Rows from block 6 of a small image classifier, named by matrix and row number. Rows with one number belong to one channel. Each number is 128 + 32 x the weight over its row's rms, rounded and kept within 0 to 255. All counts start at 0.
Before each channel's rows are labels from the 100 images, of 14848, where the channel reaches its highest value: "responds to" is what is common among them; "peak at" is the part of the image that holds the peak. Only what is clearly more common there than usual is listed. The data: photos of plants and fungi (iNaturalist).
# convs0: expand pointwise conv (model.blocks.6.convs.0.weight, 768x128x1x1), inputs 0-127
# convs1: depthwise 3x3 conv (model.blocks.6.convs.1.weight, 768x1x3x3), a 3x3 kernel
# convs2: project pointwise conv (model.blocks.6.convs.2.weight, 128x768x1x1, transposed), outputs 0-127

responds to: order Asterales; family: Asteraceae
peak at: middle right
convs0.125 [142 107 160  94 157 177 147  92 148 137 105 209 140 145 182 127  97 129 107 164  56 196 128 131  70 157 117  99 132 156 101 140 169  87 131  81 131 141 133 177 127 128  95  48 111  87 150  93 118 195 157 114 131 130 132 151  60  47 146 152  88 171 123 167  80 147 102  93 125 119 113 127 168 113 141 147 141 117 117 146 155 116 108  98 103 100 112 129 141 120 110  90 125 169 156 105  80 161 143 109  85  73 122 130  86 190 165 115 143 145 100 115 171 146 129 144  87 123 120 156 133 134  65 189  97  85 139 153]
convs1.125 [143 112  81 151 139  66 159 161 122]
convs2.125 [152 121 153 168 178 155 173 131 131 154  88 138 125 111 121 176 155 132 130 136 129 172 179 134  68 115 176 138 134 168 124 118 187 150 126 135 181  91 112  82 164 115 101 173 170 184 148 161 106 136 132 122 115 148 150  47 123 160 113 141 142 115 169 171 154 151 129 149 161  68  94 136  77  99  64  92 149 120 181 113 106 163  68 145  77  92 150 130 105  77 108 179 136 105 135 115 181 171 177 148 111  96 181 120 125  64  75  87 150 134 163  87 128 124 134 160 111 156 118  93 127 154 171  85 147 129 156 130]

responds to: order Asterales; family: Asteraceae
peak at: middle right
convs0.53 [164 141 157 156 150 162 174 149 116  80 111  97 150 110 127 176 151 155 102 152 153 108 126  95 136 156 117  88 110 125  40  60 176 140 130  76 109 151 147  89 118  95 116  68 123 122 147 140 135 140 158  95 128 101 154 176  42  65 124 167 106 129 147 165 152 142 164 137 164 134  84 122 150 144 162 143 133  87 146 168 105 130  90  80 131 131 109 149  98 169 153  73 120 168 154  89  74 131 132 161  96  57 138 190 154 147 148 169 199 162 133 132 142 111 152 153 120  97 100 207 143 128 120 154  80 134 110 131]
convs1.53 [158 115  90 161 112 101  77 136 171]
convs2.53 [124 178 129 135 105 112 175 117 179  55  94 125 156 118 140 167 112  96 127 140 124  94 114 105 134 136 145  74 168  85  90 115 123 105  83  87 123  69 126 201 163 157 114 154 150 105 178 160 136 115 156 135 209 160 189 108 111 142 129 139 101  85 106 181 175 135 147 151  66 166 143 123 109 109  92  73 201 114 154 150 116 189 124  89 173 135 119 128 102 108 157 143 166 154 115 118 103  84 142 157 106 130 140 168 164 128 113 159 145  93 157 102  62 166 113 161 115 138  72 153 189 116 134 101 125 134 111 174]

responds to: order Asterales; family: Asteraceae
peak at: centre; top centre
convs0.765 [ 97 165  99 140 164  85 143 113  60 169 153 142 152 119 109 150 201 101  73 141 112 132  86 147 154 175 115 190  88 135 149  91 132  51  95 164 158  83 125 149 119 153 132 116 113 153  71 200  97 174 109 139  99 150 118 116 145 179 121 169 100  94 136 122 153 151 152 135 141  65 131 160 117 157 145 139 115 139 111 109  92  89 128 199 145 185 155 117  90 149  73  63 105 131 126  95 159  80 163 107 105 153 159  45 115 138 153 123 115 123 125 139 127 100 151 117 143 144 106 122 123 125  80  91 142 100  89  66]
convs1.765 [115 114 107 118 119 141 172 195 168]
convs2.765 [110 136 149 167  95 148 125  96 148 135 146 185 117 122 171  88 151 110 140 191 109 156 148  75 171  97 112  89 147  91 134 108 142 153 127 178 167 131  99 153 121 151 119 106 147 111 123 219 106 113 137  73  85 140 126 142 144 124  83 131 131  96 139 113 125 161 145  92  81  52 139 120 136 109  91 111 137  94 111 100  50 128 208 183 132 121  99 146 138  78  60 145 148 189 113 127 154 128 128 117 100 155 112 134 181 145 114  99 116 200 123  94 161 182 153 120 189 133 106 104 198 188 135 149 113 112 118 136]

responds to: class Liliopsida
peak at: centre
convs0.404 [123 130 119 123 141 156 144  98 139 155  38 185 126  71 185 126 104 135 119 154  94 210 146 119 143 113 137 149 130 138 150 100 161 118  63 111 119 171 118  94 141 125  88 140  92 118 137 126 123  95 162 122 195 101 161  89 131 148 213 184 146 150 125 180  84 168 137 114  94 145 119 107  75  97 131 134  54 107 103 149 125 132 157  74 162 121 161 162  91  77 120 150  76 160 110  87 157 161 132  79 108 144 136 200 136 179  87 100 183 153 152 144  93 112  93 110 127 113 141  96 128 132  79 127 119 108 129 125]
convs1.404 [170  97  93 107 143 173  87 141 154]
convs2.404 [133  95 152 138 152  71 138 159 117 155  90 148 114 136 108 165  90 143 152  73 104 118 108 130 144 104 127 116 130  58 168  85 137 120  55 111  89 128 114 172 145 144 142 137 113 148 124  94 164 128 148  76 196  76 158 145 140 155 136 197 214 151 107 155 200 146 127  96  86 149 136  95  99 108 102 127 152 128 178 139 141 121 172 107 130  80 119  77  91 107 113 106 102 132  98  74 145 172 107 151 130  91 182 157 169 163  58 129  88 137 163 147 123 195 151  85 102 146 151 123  75  92 119 149 154 132  95 116]

responds to: order Caryophyllales; family: Cactaceae
peak at: top centre; centre
convs0.155 [181 172  86 138 107 111 132 144  66 147 121 207  78 137 120 193  94 124 100 141 121 114 143 114 150 150 103 112 129 174  88 121 149 114 105 198 115 123 149  49 108 127 135 149 109 185 177 158 120 132 110 139 126 138 142  76 224 106 152 199 131 141 169 142 170 173 142 126 180 115 102 138  87 115  94 148 138  82 104 118 159 118 126 133 117  99 162 166 149 138 116  77 109 113  49 119 121 117 132 121 128 130 112 116 112 131 133 143 126 169 145 199 139 159 105 173 121 120 149  90  40 126 111 123  68 121 158 154]
convs1.155 [118 126 115 129 129 123 179 186 182]
convs2.155 [173   5 147 162  98 151 113 109 106 169 177 140 136 112  97  91  95 157  97  73 155 137 138 130 139 135 152 168 139 157 115 147 171 165 159 170 146  48 149  92 135 112 130  98 111 143  73 176 114 136 153 131 153 125  55 136 142 112 123 190 138 131 124 150 185 130 145 138 138 144 150 126 125 164 110 125 155 100 148 121 123 117  68 128 108 129  95  81 125 101  68 138 135 179  99 124 136 188 116  90 135 145 162 155 106 104 104 123 118 147 146  92 147 104 168 203 121 141 112  85 193 140 149 102 146 197  81  97]

responds to: order Asterales; family: Asteraceae
peak at: centre
convs0.685 [130  93 107 176 143 138  76 194 146 127 146 158 116 109 199 163 145 121 147 114 115 147  92 124 112 127  82 100 143 103 123  75 109 162 185 116  77 110 123 126  78 158 178  99  88 126 118 113 159 160  88 129 118 175  95 145  85 177 163 134  74 104 181 147 137 112  99 182 164  86 118 161 122 180 116 176 142 115  95 171 180 134 141  67 129 186 148 137  68 122 134  92 118  95 161 119  60  68 157 178 148 110 135 110 157 169 154  84 149 155 127 193 107 103 131 153 144 129 121 182 130 144 103 135  94 117 123 155]
convs1.685 [164 119  87  97  93 182 105 113 144]
convs2.685 [122 141 114 176 169  59 112 129 127 137 128  97 127 102 152 157 168  93  84 148 106  97  92  69  93 120 106  85 144 138 143 150 113 136 122 107  93  35 140 151 114 137 160 132 118  99 126 186 140  72 141 151 163 143 135 172 129 153 148 133  85  71 166 105 126 113 134 154 112 140 134 202 133  99 136 172 194 110 156 180 196 129 128  91  74 170 171 160 137 113 130  87 127 145 150 171  81  44 122 190  92 156 121 128 103 120 134 107 116 103 107 127  80 172 121 177 127 156  78 135 162 127 168 123 157  87 147 105]

responds to: order Asterales; family: Asteraceae
peak at: centre; bottom centre
convs0.144 [142 153 118  90 144 147 160 136 115 125 109 164 120 129 130 177 139 158 102 106 175 123 106 175 201 133 121 112 128 102 128 122 150 122 129 106  90 152 153  82 119 191 124 150  90  84 138 156  85 128 120 189 166 129 111 107 134 129  77  40  95 137  96 100 130 169  71 127  75 174 169 117 141  85  91 146 148  79 150 107 180 150 126  89 180 151  23 116  64 131 139 163 150 131 101  75 105 152 105 137 141  83 152 113 158 115 163 109  99  58 129 140 140 137 168 115 105 132 109 140 189 112 159 107 132 103 165  83]
convs1.144 [159 150 176 146  99 151 164 116 176]
convs2.144 [122  97  72  95 172 113 145 132 173 130 100 131 143  95 165 123  71 186 107 141 158 153 172  34 122 135 156 108  98 155 109 192 163 157 152 170 116 116 106 143 170 117 125  89 142 148 147 168 132 162 117 130 158 139 158 100 128  85  66 131 120 137  99 149 131 162 161 166  60 150 187 137 152 108  77  83 149  97 171  71 110 143 170  99 118 132 129  80 108  89 127 158 226  95 104 132 115 131 161 133  81 119  99 163 134 136  99 104 116 136 184 152  90 139 112 139 150 163 107 148 174 153 160 104 189 112 141 124]

responds to: order Asterales; family: Asteraceae
peak at: centre
convs0.565 [181 111 153 149 133 151 107 119 124 109 170 122 136 123 164 153 114 163 104 112 142 153 136 134 110 121 175  91 129  91 146 132  58 156 152 102 158  82 134 132  95 138 125  43  74  90 156 131  98 172 166 111 103 160 150 175  84 198 150 109 138 101 139  95 103 100  66  87 157 111 167 188 151 182 146 118 103 112 126 153 121 201 182 136 100 143 172 140 107 117 123  77 138 135 127  45  87  82 150 159 145 115 126 168  84 166 186  88 184 148  88  95 131 116 128 161 174 116 103 178 126 158 127 131 116 117 150 127]
convs1.565 [167 132  66 126 113 152  90 117 166]
convs2.565 [174 115 182 160 127 120 136  93 150 166 162 177 156 149 110 168 135 141  85 159 139 128 127 112 174 121 139 147  82  94 105 153 149 134 141  76  95  74 169 106 130 193 138 139 132 102 159 162  93  65 157 189 152 146  69 129 118 176  87 118 108 155 125 100 165 170 166  96 129  90 151 140 142 106 116 147 185  74 143 163 134 174 183 124 108 106 142 140 133  93  96 107 103 132 136 112 121 156 136 103 142 128 116 150  98 171 156 117 157  63  70 160  97 137  93 183 119 141 109 124 146  67 125  84 160  62 207  85]

responds to: class Liliopsida
peak at: top centre
convs0.314 [124  83  86  90 136 189 119 130 114  77 105 106 195 115 133 107 121 148  86  99 192 186 152 108 103 146 146 229 168 127 113  85 139 116 137 105 143 198  88 148 121 120 107 143 144 115 148 113  52 144 126 135 104 167 115 119 142 133 107 126 153 113 128 134 107 178 126 119 148  94 137 158 208  94 128 181  88 144  86 165  93 147 207 119 141  93 151  76 140 124  85  79 142 187 101 112 141  77 173 128  91 102 169  95 100 134 128 134  86 108 121  95 122 112 124 120 145 113 126 109 150 135 139 165 170 199 120 139]
convs1.314 [152 193 157 139 139 142  94  89 106]
convs2.314 [167 128 149 141 126 149  93 111 108 194 134 132 104 140 105  92 143 113 140 109 175  94 193  70 151  92 145 132 161 107 128 107  77 136 143 144 167  89 147  69 127 122 110  99  65 137 156 177 178 111  79 102 126 141 121  88 102 123  72  63  60 157  71 104 129 128 132 139 123  99 182 156 111 128 111 126 129  89 161  48 155 131 111  72 139 160 110 161 221  99 118 145 130 144 108 155 135 181 158 168  83 124  77 148 132  91 192 101 138  94 122 165 138 142 176 150 142 116 182 153 109 112 138 115 131 151 138 126]

responds to: order Asterales; family: Asteraceae
peak at: top left; middle left
convs0.166 [194 110 147 109 168  73 116  67 139 141 209 161 132 122  95 140 122 186 112 103 104  99 183 145 136  96 131 102 144  85 141 183  91 147 130 106 130 148 116 124  69 111 121 127 130 115 102 180  79  94 145 103 200 182 100 150  96 149 131 130 172 129 136 127 103  78 134  88 123 113 153 159 147 109 106  90 129 137 145 152 153 154 173 144 106 123 142 127 132 116 144 133 169 115 164 135 125 180 162 181 112 143  99 160 139 103 128  91 153  99  58  58 122 122 105 137  83 134 173 100 197 165 123 161 171 151 157  36]
convs1.166 [139 107 125 104 103 162  80 143 189]
convs2.166 [143 122 128 138 171 105 152  97 160 131 117 178 117 137 162  96 162 108 113 136 153  92 123  34 129 116 183 150 126 157 129 100 167 103 152 137 125 144  98 108 120 165 112 129 185 143 121 162 153  70 165 136  74 149 126 118  96 153 117 127 115 188 155 119 115 154 160  72 122 114 202 138 149 127 155 111 230  58  91 141 152 167 193 109  95  98 130 171 169  88 137 108 154 109 178 109 131 163 159 162 118 119 105  83 119 154  76 112 103 109 122 148  94 134 176 198  87 152 131 130 108 146 142 109 164  94 187 104]

responds to: class Liliopsida
peak at: middle left
convs0.170 [121 145 193 139  96 167  82 109 182 144 121 156 113 171 121 142 128 151 132 115 173 146 174  85  94 139 173 117  97 132 156 117 132  97 150 116 117 106 120 164 159 156 110 119 140 119 159 105 143 188 129 100 107 147 149 131 136 129 150  58 104 132 165 177 102 167 104  51 143  64 159 125  74 203 120  75 108 113 138 160 131 101  95 113 133 146 156 181 124 140  81 187 133 106 159  99 157  96 167 133  68 105  86 108 106 138  71 105  93 115 179  91 162  73  82  94 162  76 124 122 154  91 159 137 118 112 120 189]
convs1.170 [136 130  62 152 126 105 164 118  81]
convs2.170 [118  90 118 120 169 120 153  47 105 130 140 111 123  85 147 153 141 118 149 142 154 132 149 120  98  41 182 149 155 141  88 101 179 161 151 173 174 119 144  77  98 107  64 155 168 170 170 144 118 108 122 174 105 118 135  79 108  62 129 102 150 113 142 130 156 127 156 129 128 204 152  66 165  92 115 139 167 133  88 101 138 170 113 113  86 119  95 172 174 136 165 135 151 125 114 134 120 158 130 138 128 103 136 140 180  84  70  98 134 100 167 194 124 145 153 109  71 158 151 121  67 134 149 184 182 114 128 114]

responds to: order Asterales; family: Asteraceae
peak at: bottom centre
convs0.497 [ 96 125  86 156  72 168 119 179 142 138 167 178 104  98 177 124 110 197 110 124 102 137 185 148 131 133 130 103 124  78  53 131 155  93 136 165 142 189 175  88 132  90 144 106 104  84 146 105 165 138 143 164  65 137  87 133  82 149 173 144  84 142 141  98 115 118 183 113 104 103 115 118 143 175 130  67 106 107 128 148 162  75  80 162 127 125  98  69 156  95 150 143 123 162 122 127  80 108  89 124 164 159 157 145 140 134 164 139 102 145  73 142 125 182  71 140 123 121 152 179 113 100  94 101  64 127 115 166]
convs1.497 [147 195 147 106  94 123  97  94 111]
convs2.497 [128 154 156 175 173 146 146 133 162  92 157 134 190 112 174 135  87 116 128 179 129 103 113 123 134 149 132 131  61 131 113 122 106 138 153  89 128 207  57 205  83  88 138 141  90 115 136 124 141 131 134 140 135 171 116 144  80 124  83 112  98  83 105  87 148 159 153 142 146  67 140 125 143 115 130 106 123 145  81 136 169 150  90 180 141 107 101  84 188  79 145 117 100 132  88  94 145 134 168  92 142 209 160  98 171 153 186 134 109 112 190  76 122 128 109 135 150 135 201 132 101 158 101 133 108  79 112 104]

responds to: class Liliopsida; order Asparagales
peak at: bottom centre; centre
convs0.15 [112 113 103 132 132  97 100 200  73 144  63 137 102 121 165 153  85 215  96 163 122 176 192 114 145 158 117 137 151 108 109 155 103 108 121 146  99 100 146  87 140 114  91 124 139 140 180 115 117  88 124  87 123 115 151 155 117  93 176 107 100 167 131 185 118 175 132  72 114  86 135 188  80 204 129 108 140 112 167 169 139 174 107 124 186  74 129  96 128 160 109 120 130 114 133 110 112  83  83 187 183 131 145  85 133 132 167 135 119 123 100 108 122 142  36 119 164 124 164 106 112 123 143 109  81 140 146 149]
convs1.15 [173 164 178 107 104  82 115 120 120]
convs2.15 [150  90 112 118 105  91 105  79 124  89  88 163 108 162 105  56 131 108  81  89 179  98 128  70 111 111  98 149 112  95 173 150 130 143 100 126 187 102 103 170 100 101 178 139 134 146 119 113 110  65 148  68 111 140  56 129 105 120 140 121 111 129 147 114 155 151 145 106 102 129 117 120 150 154 121 234 154 136 109 140 174 134 146 150  86  48 108 152 151 113  86  77 129 151 153 127 154 138 118 148 153 159 168 113  79 180 184 126 112 187 140  98  75 201 146 111 100 156  97 143  95 123 119 106 162 149 131 147]

responds to: class Liliopsida
peak at: centre
convs0.670 [111 112 129 134 101 121 175 124 125 133 121 167 102 145 128 106 134 101 136 140  91 157 127 155 175 177 117 154 117 101 120  68 149  82  88 120 114 108  50  81 140 145 134 191 162  75 117 140 129 110 126 117 124 114 148  99 105 188 134 111 132 201 116 120 102 144 145 100  86 107 180 181   3 144 127 124 138 121 118 130 137 140 125 134 162  98 123 152 114  45 167 109  49 113 163 108 136 115 120 154 129 158 102  64  95 124 134  60 129  79  68 150  77 113 178 136 152 118 120 106 117 138 108  95 123  91 177 136]
convs1.670 [130  72 155 126  80 177 147 131 145]
convs2.670 [ 96 183 142 135 141  82 108 109 120 122 123 109 107 128 147 125 115 130 156 100 125 123 105 148 155 162 120  96 127 106 220 116 126  72 102 145 158  85  74  99 134 147 142 191 172 127  84 139 185 107 129 142 108  98 136 154 121 195 117 135 146 187  88 181 116 141 139  99 109 118 161 209  66 131  66 109 131 169 169 106 114 115  87 119 143 102  55  84  63  76 150 143 142 153  79  99 190 150 133 106 116 123 118  66 159 120 112  66 128 126 176  97 119 137 175 107 148  92  95 122  88 103 155 131 129 145 132 122]

responds to: order Asterales; family: Asteraceae
peak at: centre
convs0.653 [132 205 182  98 159 141 197  99 118  75  81 112 114 144 149  69 100 138 103  81 189 130 102 136 202 113 143 118 172 123 119 100 126 133  99 143 149 116 160 154 144 115  82 151 151 130 125 109  86 140  97 146 118 132  90 165  91  57 109 133 119 104 163 186 168 142 146 112 126 157 127 113 125 155 120 149 134  94 110 148 153 103 130  84 175 111 105 121 121 155 117 106 124 158  82  92 169 141 113 147 100 105  89 132 117  85 199  70 115  82 171 159 135 110 165  75 176 103  97 227 178 147 154 116 109 134 146 126]
convs1.653 [180 140 168 158 107 163 162 130 160]
convs2.653 [163 137 128 117 148 165 107 165 188 139  77 129  78 127 113  93 160 110 125 134 105 150 127 115 107 127 164 100 146 136  85 147 111 141 190 122 165 108 118 112 199 108  87 138  75 174 101 134 192 150 137 164 207 120 124 132 110 161 129  59  82  86 109 110 149  76 151 134 138 125 156 173 164  92 115 126 157 179 195  93  83 168  96 110  81 139 151  94 162 127  97 167 107 128 103 192 106  87  98  89 113 175 104 148  72 119 134 115 154 129 124  81  61 146 147 168 143 129  98 122 156 147 102  65 135 110 146 150]

responds to: order Asterales; family: Asteraceae
peak at: centre
convs0.651 [148 124 208 118 172 133  81 107 180 131 163 147 142 119 122 149 127 125  74 168 145 182 136 133 109  97 123 141 109 115 106  91  62 148 192 132 136  94 124 151 144 127 115 117  46 133 182 169 110 149  76 140  95 205  92 147 119 196 137 133 138 155 152 144 108 122 138  76 140 124 145 147 175 179 154 133 113 113 163 102  62 126 143  73 155 185 141 118 166 178 118 122  89 125 162 126  97  96 119 113  78 207 120 155  86 139 141 118 144 151 109 157 165 101 120 160 178 124 139 151 132 212 143 132 133  98 120 136]
convs1.651 [ 84 100  85  95 133 159  94 161 145]
convs2.651 [133 169 160 122 130  70  90 154 160 182  97 158 166 116 126 177 169 101 147 144 151 157 103 146  94 110 115 169 170 182 180  64  79  73 126 146  84 143 106 140 166 110 145  94 121 131 136 161 162 101 130 130 169 137 134 145 151 155 124 115 112 139 119 147 172 117 128 126 177  89 146  84 193 115 111 130 122  50 161  97  89 154 171 126  99 173  95  85 145  96  89  68 123 107  49 138 118 136 126 149 115 118 104 139 106 179 146 128  93 161 107 123  91 154 171 127  79  83 127 159 180  73  95 134 176 112 130  69]

responds to: order Asterales; family: Asteraceae
peak at: middle left; bottom left
convs0.467 [111 177 108 127 186 107 146  83  69 123 180 105 108 145 121  93 185 163 131 103 172 112 130 108 169  41 135  84 182 176 118 126 139 113 186 148 127 142 141  80 160 109 138 105 135 142 135 194  98 101 159 122 100 147 104  89  99 167 125 132 135 148 132 126 184 115 150 121 111 111 156  49 105 145 133  73 118  99 135 182  95 138 118 200 143 108 108 132 126 135 187 192 137 145 101 108 133 142  81 111 125 115  99 111 155 179 111  80 166  94  96  54 119 126 123  93 111 140 124 136 204 139 128 135 126 134 114  66]
convs1.467 [116 139 174 106  94 181  80 121 134]
convs2.467 [101 148  69 109 162 159 117  99 145 107 153 152 138 105 166  71  98 117 167 121 129 170 179 131 132 115 158 173 156 178  98 148 177 126 210 114 199 118 134 130 120 101  95 128 169 126 108 123 108 140 150 169 115 171  88  91 103  55 110 134 169  97 150 176  79 118 126 150 143 134 140  80 175 135  80  60  93 111 105 119  91 106 104 169 143 145  97 157  96  76 141  98 219 128 121 147  91 173 174  97 130 106  96  43 128 122 104  87 122  93 151 137  85 129 150 148 135 142 122 114 145 108 144 145 168 133 151 132]

responds to: order Asterales; family: Asteraceae
peak at: centre
convs0.679 [165  86 127 165 121 230 129  89 144 122 120 213 123 139 118 107  75 202 110 137 113 117 153 116  62  88  77  89 207 177 129 100 109 132 112 117 105 115  89 154 115 113 142 113 116  84 108 141  74 107 130 116 127 160  94 135  76 109 198 165 119 143 108 172 129 130 126 144 146 179 101 131 124 160 140  89 102 116 124 144 150 142  68 122 120  47 137 146 150 108 103 163 141 158 151 152 131 159 107 141 184 127 170 131  79 167 112 119 115 139 125 113  90 126 119 141  65 103  89 158 172  72  94 130 147 109 162 142]
convs1.679 [168 164 168  87 103  91 131 159 139]
convs2.679 [148 139 128 157 125 166 151 118 211 157 200 151 153 140 105 116 132 103 183 158  91 116 109 151 115 152 137  63 104 160 104 170  87  69 120  58 153 149 130 134  93  95 112 111 140  93  97 139 199 155 133 118 146 140 153 121 118  68  98 104  79 109 106 144 126 109 127 112 157 139 116 128 135 149 163  62  93 151 123 133 125 157  90 192 151 143 119 108 130  48 167 117 125  94 166 145 121 148 128 119 158 169 117 139 125 128  86 112 128 101 120 126 133  89 158 178  60  92 118 123 149  63 113 106 119  61  98  37]

responds to: order Caryophyllales; family: Cactaceae
peak at: centre
convs0.509 [111 111 120 102 126  69 128 130 140 157 158  70 223 169 180  55 160 104 105  81 118 152 102  55 162 174 175  96 121 110  82 186  86 132 154 155  83 152 148 147 108  58  79 127 119 114 164 140 138 163 120 115 151 138 122 127 145 119 119  78  99  99 132 152 114 126 194 122 131 103 131 142 141 188 140 127 129 101 199 124  88  78 189 129 159 123 146 196 145 105 178 146 126  79 154 140  83 149 148 124 137 151 143 145 109 147 124 161 115 114 124 150  95 104  98  90 150  90 155 176 164 152  99 146 129 109 130 145]
convs1.509 [144 111 147 130  92 122 181 136 192]
convs2.509 [143 135 183 119 162 140 177 136 122  91 114 143 206 106 163 127 121  88  92 148 130 104  98 187 165 165 116 188 105 181 122 120  75  98  95 164 159 147 108 144 178 157 113 165  99 129  64  53 137 148 169 141 138 128 114 149  89 107 119 126 137 125  96 107 138 140  84 107 160 106 120 101 133 150 186 127  86 136 135 134 138 148 108  73 146 137 154  94 124 122 181 213 126 125 129 132  62 128 143  52 138 107 110 151  75 133  78 137 130 143 155 124  63  64 142 164 204 150 162 138 141 140 148 102 146 123 161 150]

responds to: order Caryophyllales
peak at: centre
convs0.453 [147 131  94 134 127 105 161 141 141 192  63 142  42 104 151 133 158 159  59 107 146 129 100 127 198 158 104  77  67 154 121 100 102 157  99 186 141 149 161  73 154 127 141 169  77 137 118 155 128 112 103 134  79 137 114 115 166 164 115 128  80 166 125 127 148 141 159  93 104  98 115 138 170 107 121 171 116  95 121  74 131 138 177  98 138 190 115  90  61 153  99 120 125 109  91 164 100 113 116 145 157  83 129 159 135 162 165 147 144 138 135 245 132 111 117 129 158 132 154 128 112 169 131 148 133 139 143  69]
convs1.453 [171 135 158 163 126 192 137 158 140]
convs2.453 [129  49 100  95 166 147 185 133 161 174 139  94  80 106 179 163 140 181  83 205 160  98 103  75 150 110 102 151 127 143  70 128  80 152 182 159 130 136 110  44 159 144 131  95 121  88 208 100 139  81 140 148  49 173 131 111 121 155 109 120 107 152 151 119 151 113 110  75 114 147 118 139 164  93 143 112 121 103 103 121 158 150 188 115 107 116 149  86 140 140 113 132 106 119 133 136 151 144 144 133 125 146 100 161 133 103 142 129 141 148  84 102 163  82  86 122 134 131 114 127 181 104 130 154 113 190 170 196]

responds to: class Liliopsida
peak at: centre
convs0.167 [ 98 126  76 114 130 168 184 157  87  88 120 128 106  96 132 144 151 164 102 157 137 149 124 146 130 108 138  71 147 148  73 141 154 109 143 160 139 148 196 103 106 150 126  82 132 108  80 143 112 173 156  95 152 100 136 109  82 111 122 119  88 141  91 118 110 132 113 122 138  87 186 142 149  85 127 153 112  92 115 172  89  90 174 167 162 144 101 127 151 152 110 128 122 192 151  64 141 101 124 167  93  64  17 127 102 159 130 136 137 148  79 148 107 111 158 174  89 102  85 113  91 182  44 100 133  90 148 146]
convs1.167 [142 152  65 153 128  77 132 118 161]
convs2.167 [164 166 128 180 125 149 123  87 143 116  96 182 111 142 135 142 142 149 147 145 100 113 124 105 105  95 150 127 105 104 177 124  96 142  68 150  96  90 141 159 191 152 125 191 171 107 113 148 112 150 111  90 157 100 114  92  89 142  95 136 166 143 145 157 162 221 156 120 103 170  74 150  47 110  81  75 153 162 132 112 161  95 120 134 105 127 118  89  90  43 121 189  82 129 126 103 180 108 162 159 122 162 176 181 140  80 165 106 132 102 150 131 129 191  87 157 127 106 132 130 162 150 131 118 126 138 175 123]

responds to: order Caryophyllales
peak at: centre
convs0.203 [104 154 116  98 112  79  90 112  86 104 115 116 107 193  78 144  99 126  98 136 113 136 104 152 140 147  95 181 108 141 133 139 133 111 144 131 156 141 158  53 121 226 119  81 108 121 119 101 144 147 166 192 107  74 107 100 129 119 122  91 164 148 121  86 147 155 174  31  93 166 134 112  98 136  89 147 114 127  71 126 133 129 115 161 120 137  53 144 141 178 145 121 178 110 113 111 108  95 119  53 131  87 169 121 158 101 137 172 113 139 123 139 119 120 131  77 132  93 172 143  95 171 106  78  91 177 171  99]
convs1.203 [ 94 105  96  92  96 102 114  80  97]
convs2.203 [154 124 148 134 147 123 129 122 146 164 163 100 160  72 128  74 101 103 145 173 164 131 130 104 122  97 167 106 117 201 106 111 166 105 128 133 118  96 164 132 108  83 124 118 141 109 166 187 237  91  70 110  78 172 154 156 115 147 109 130  94 121 146 117 111 149  88 166 137 118 182 163 119  83 147  89 157  64 126 168 125 140 139  66 127 143 180 109 112  98 122 118 111 146 186 107 157 131 113 139  94 158  84 125 124  89 112 104 109 101  81  73 104 177 153 217 100 154 129 107 133 120 181  90 153 103  91 146]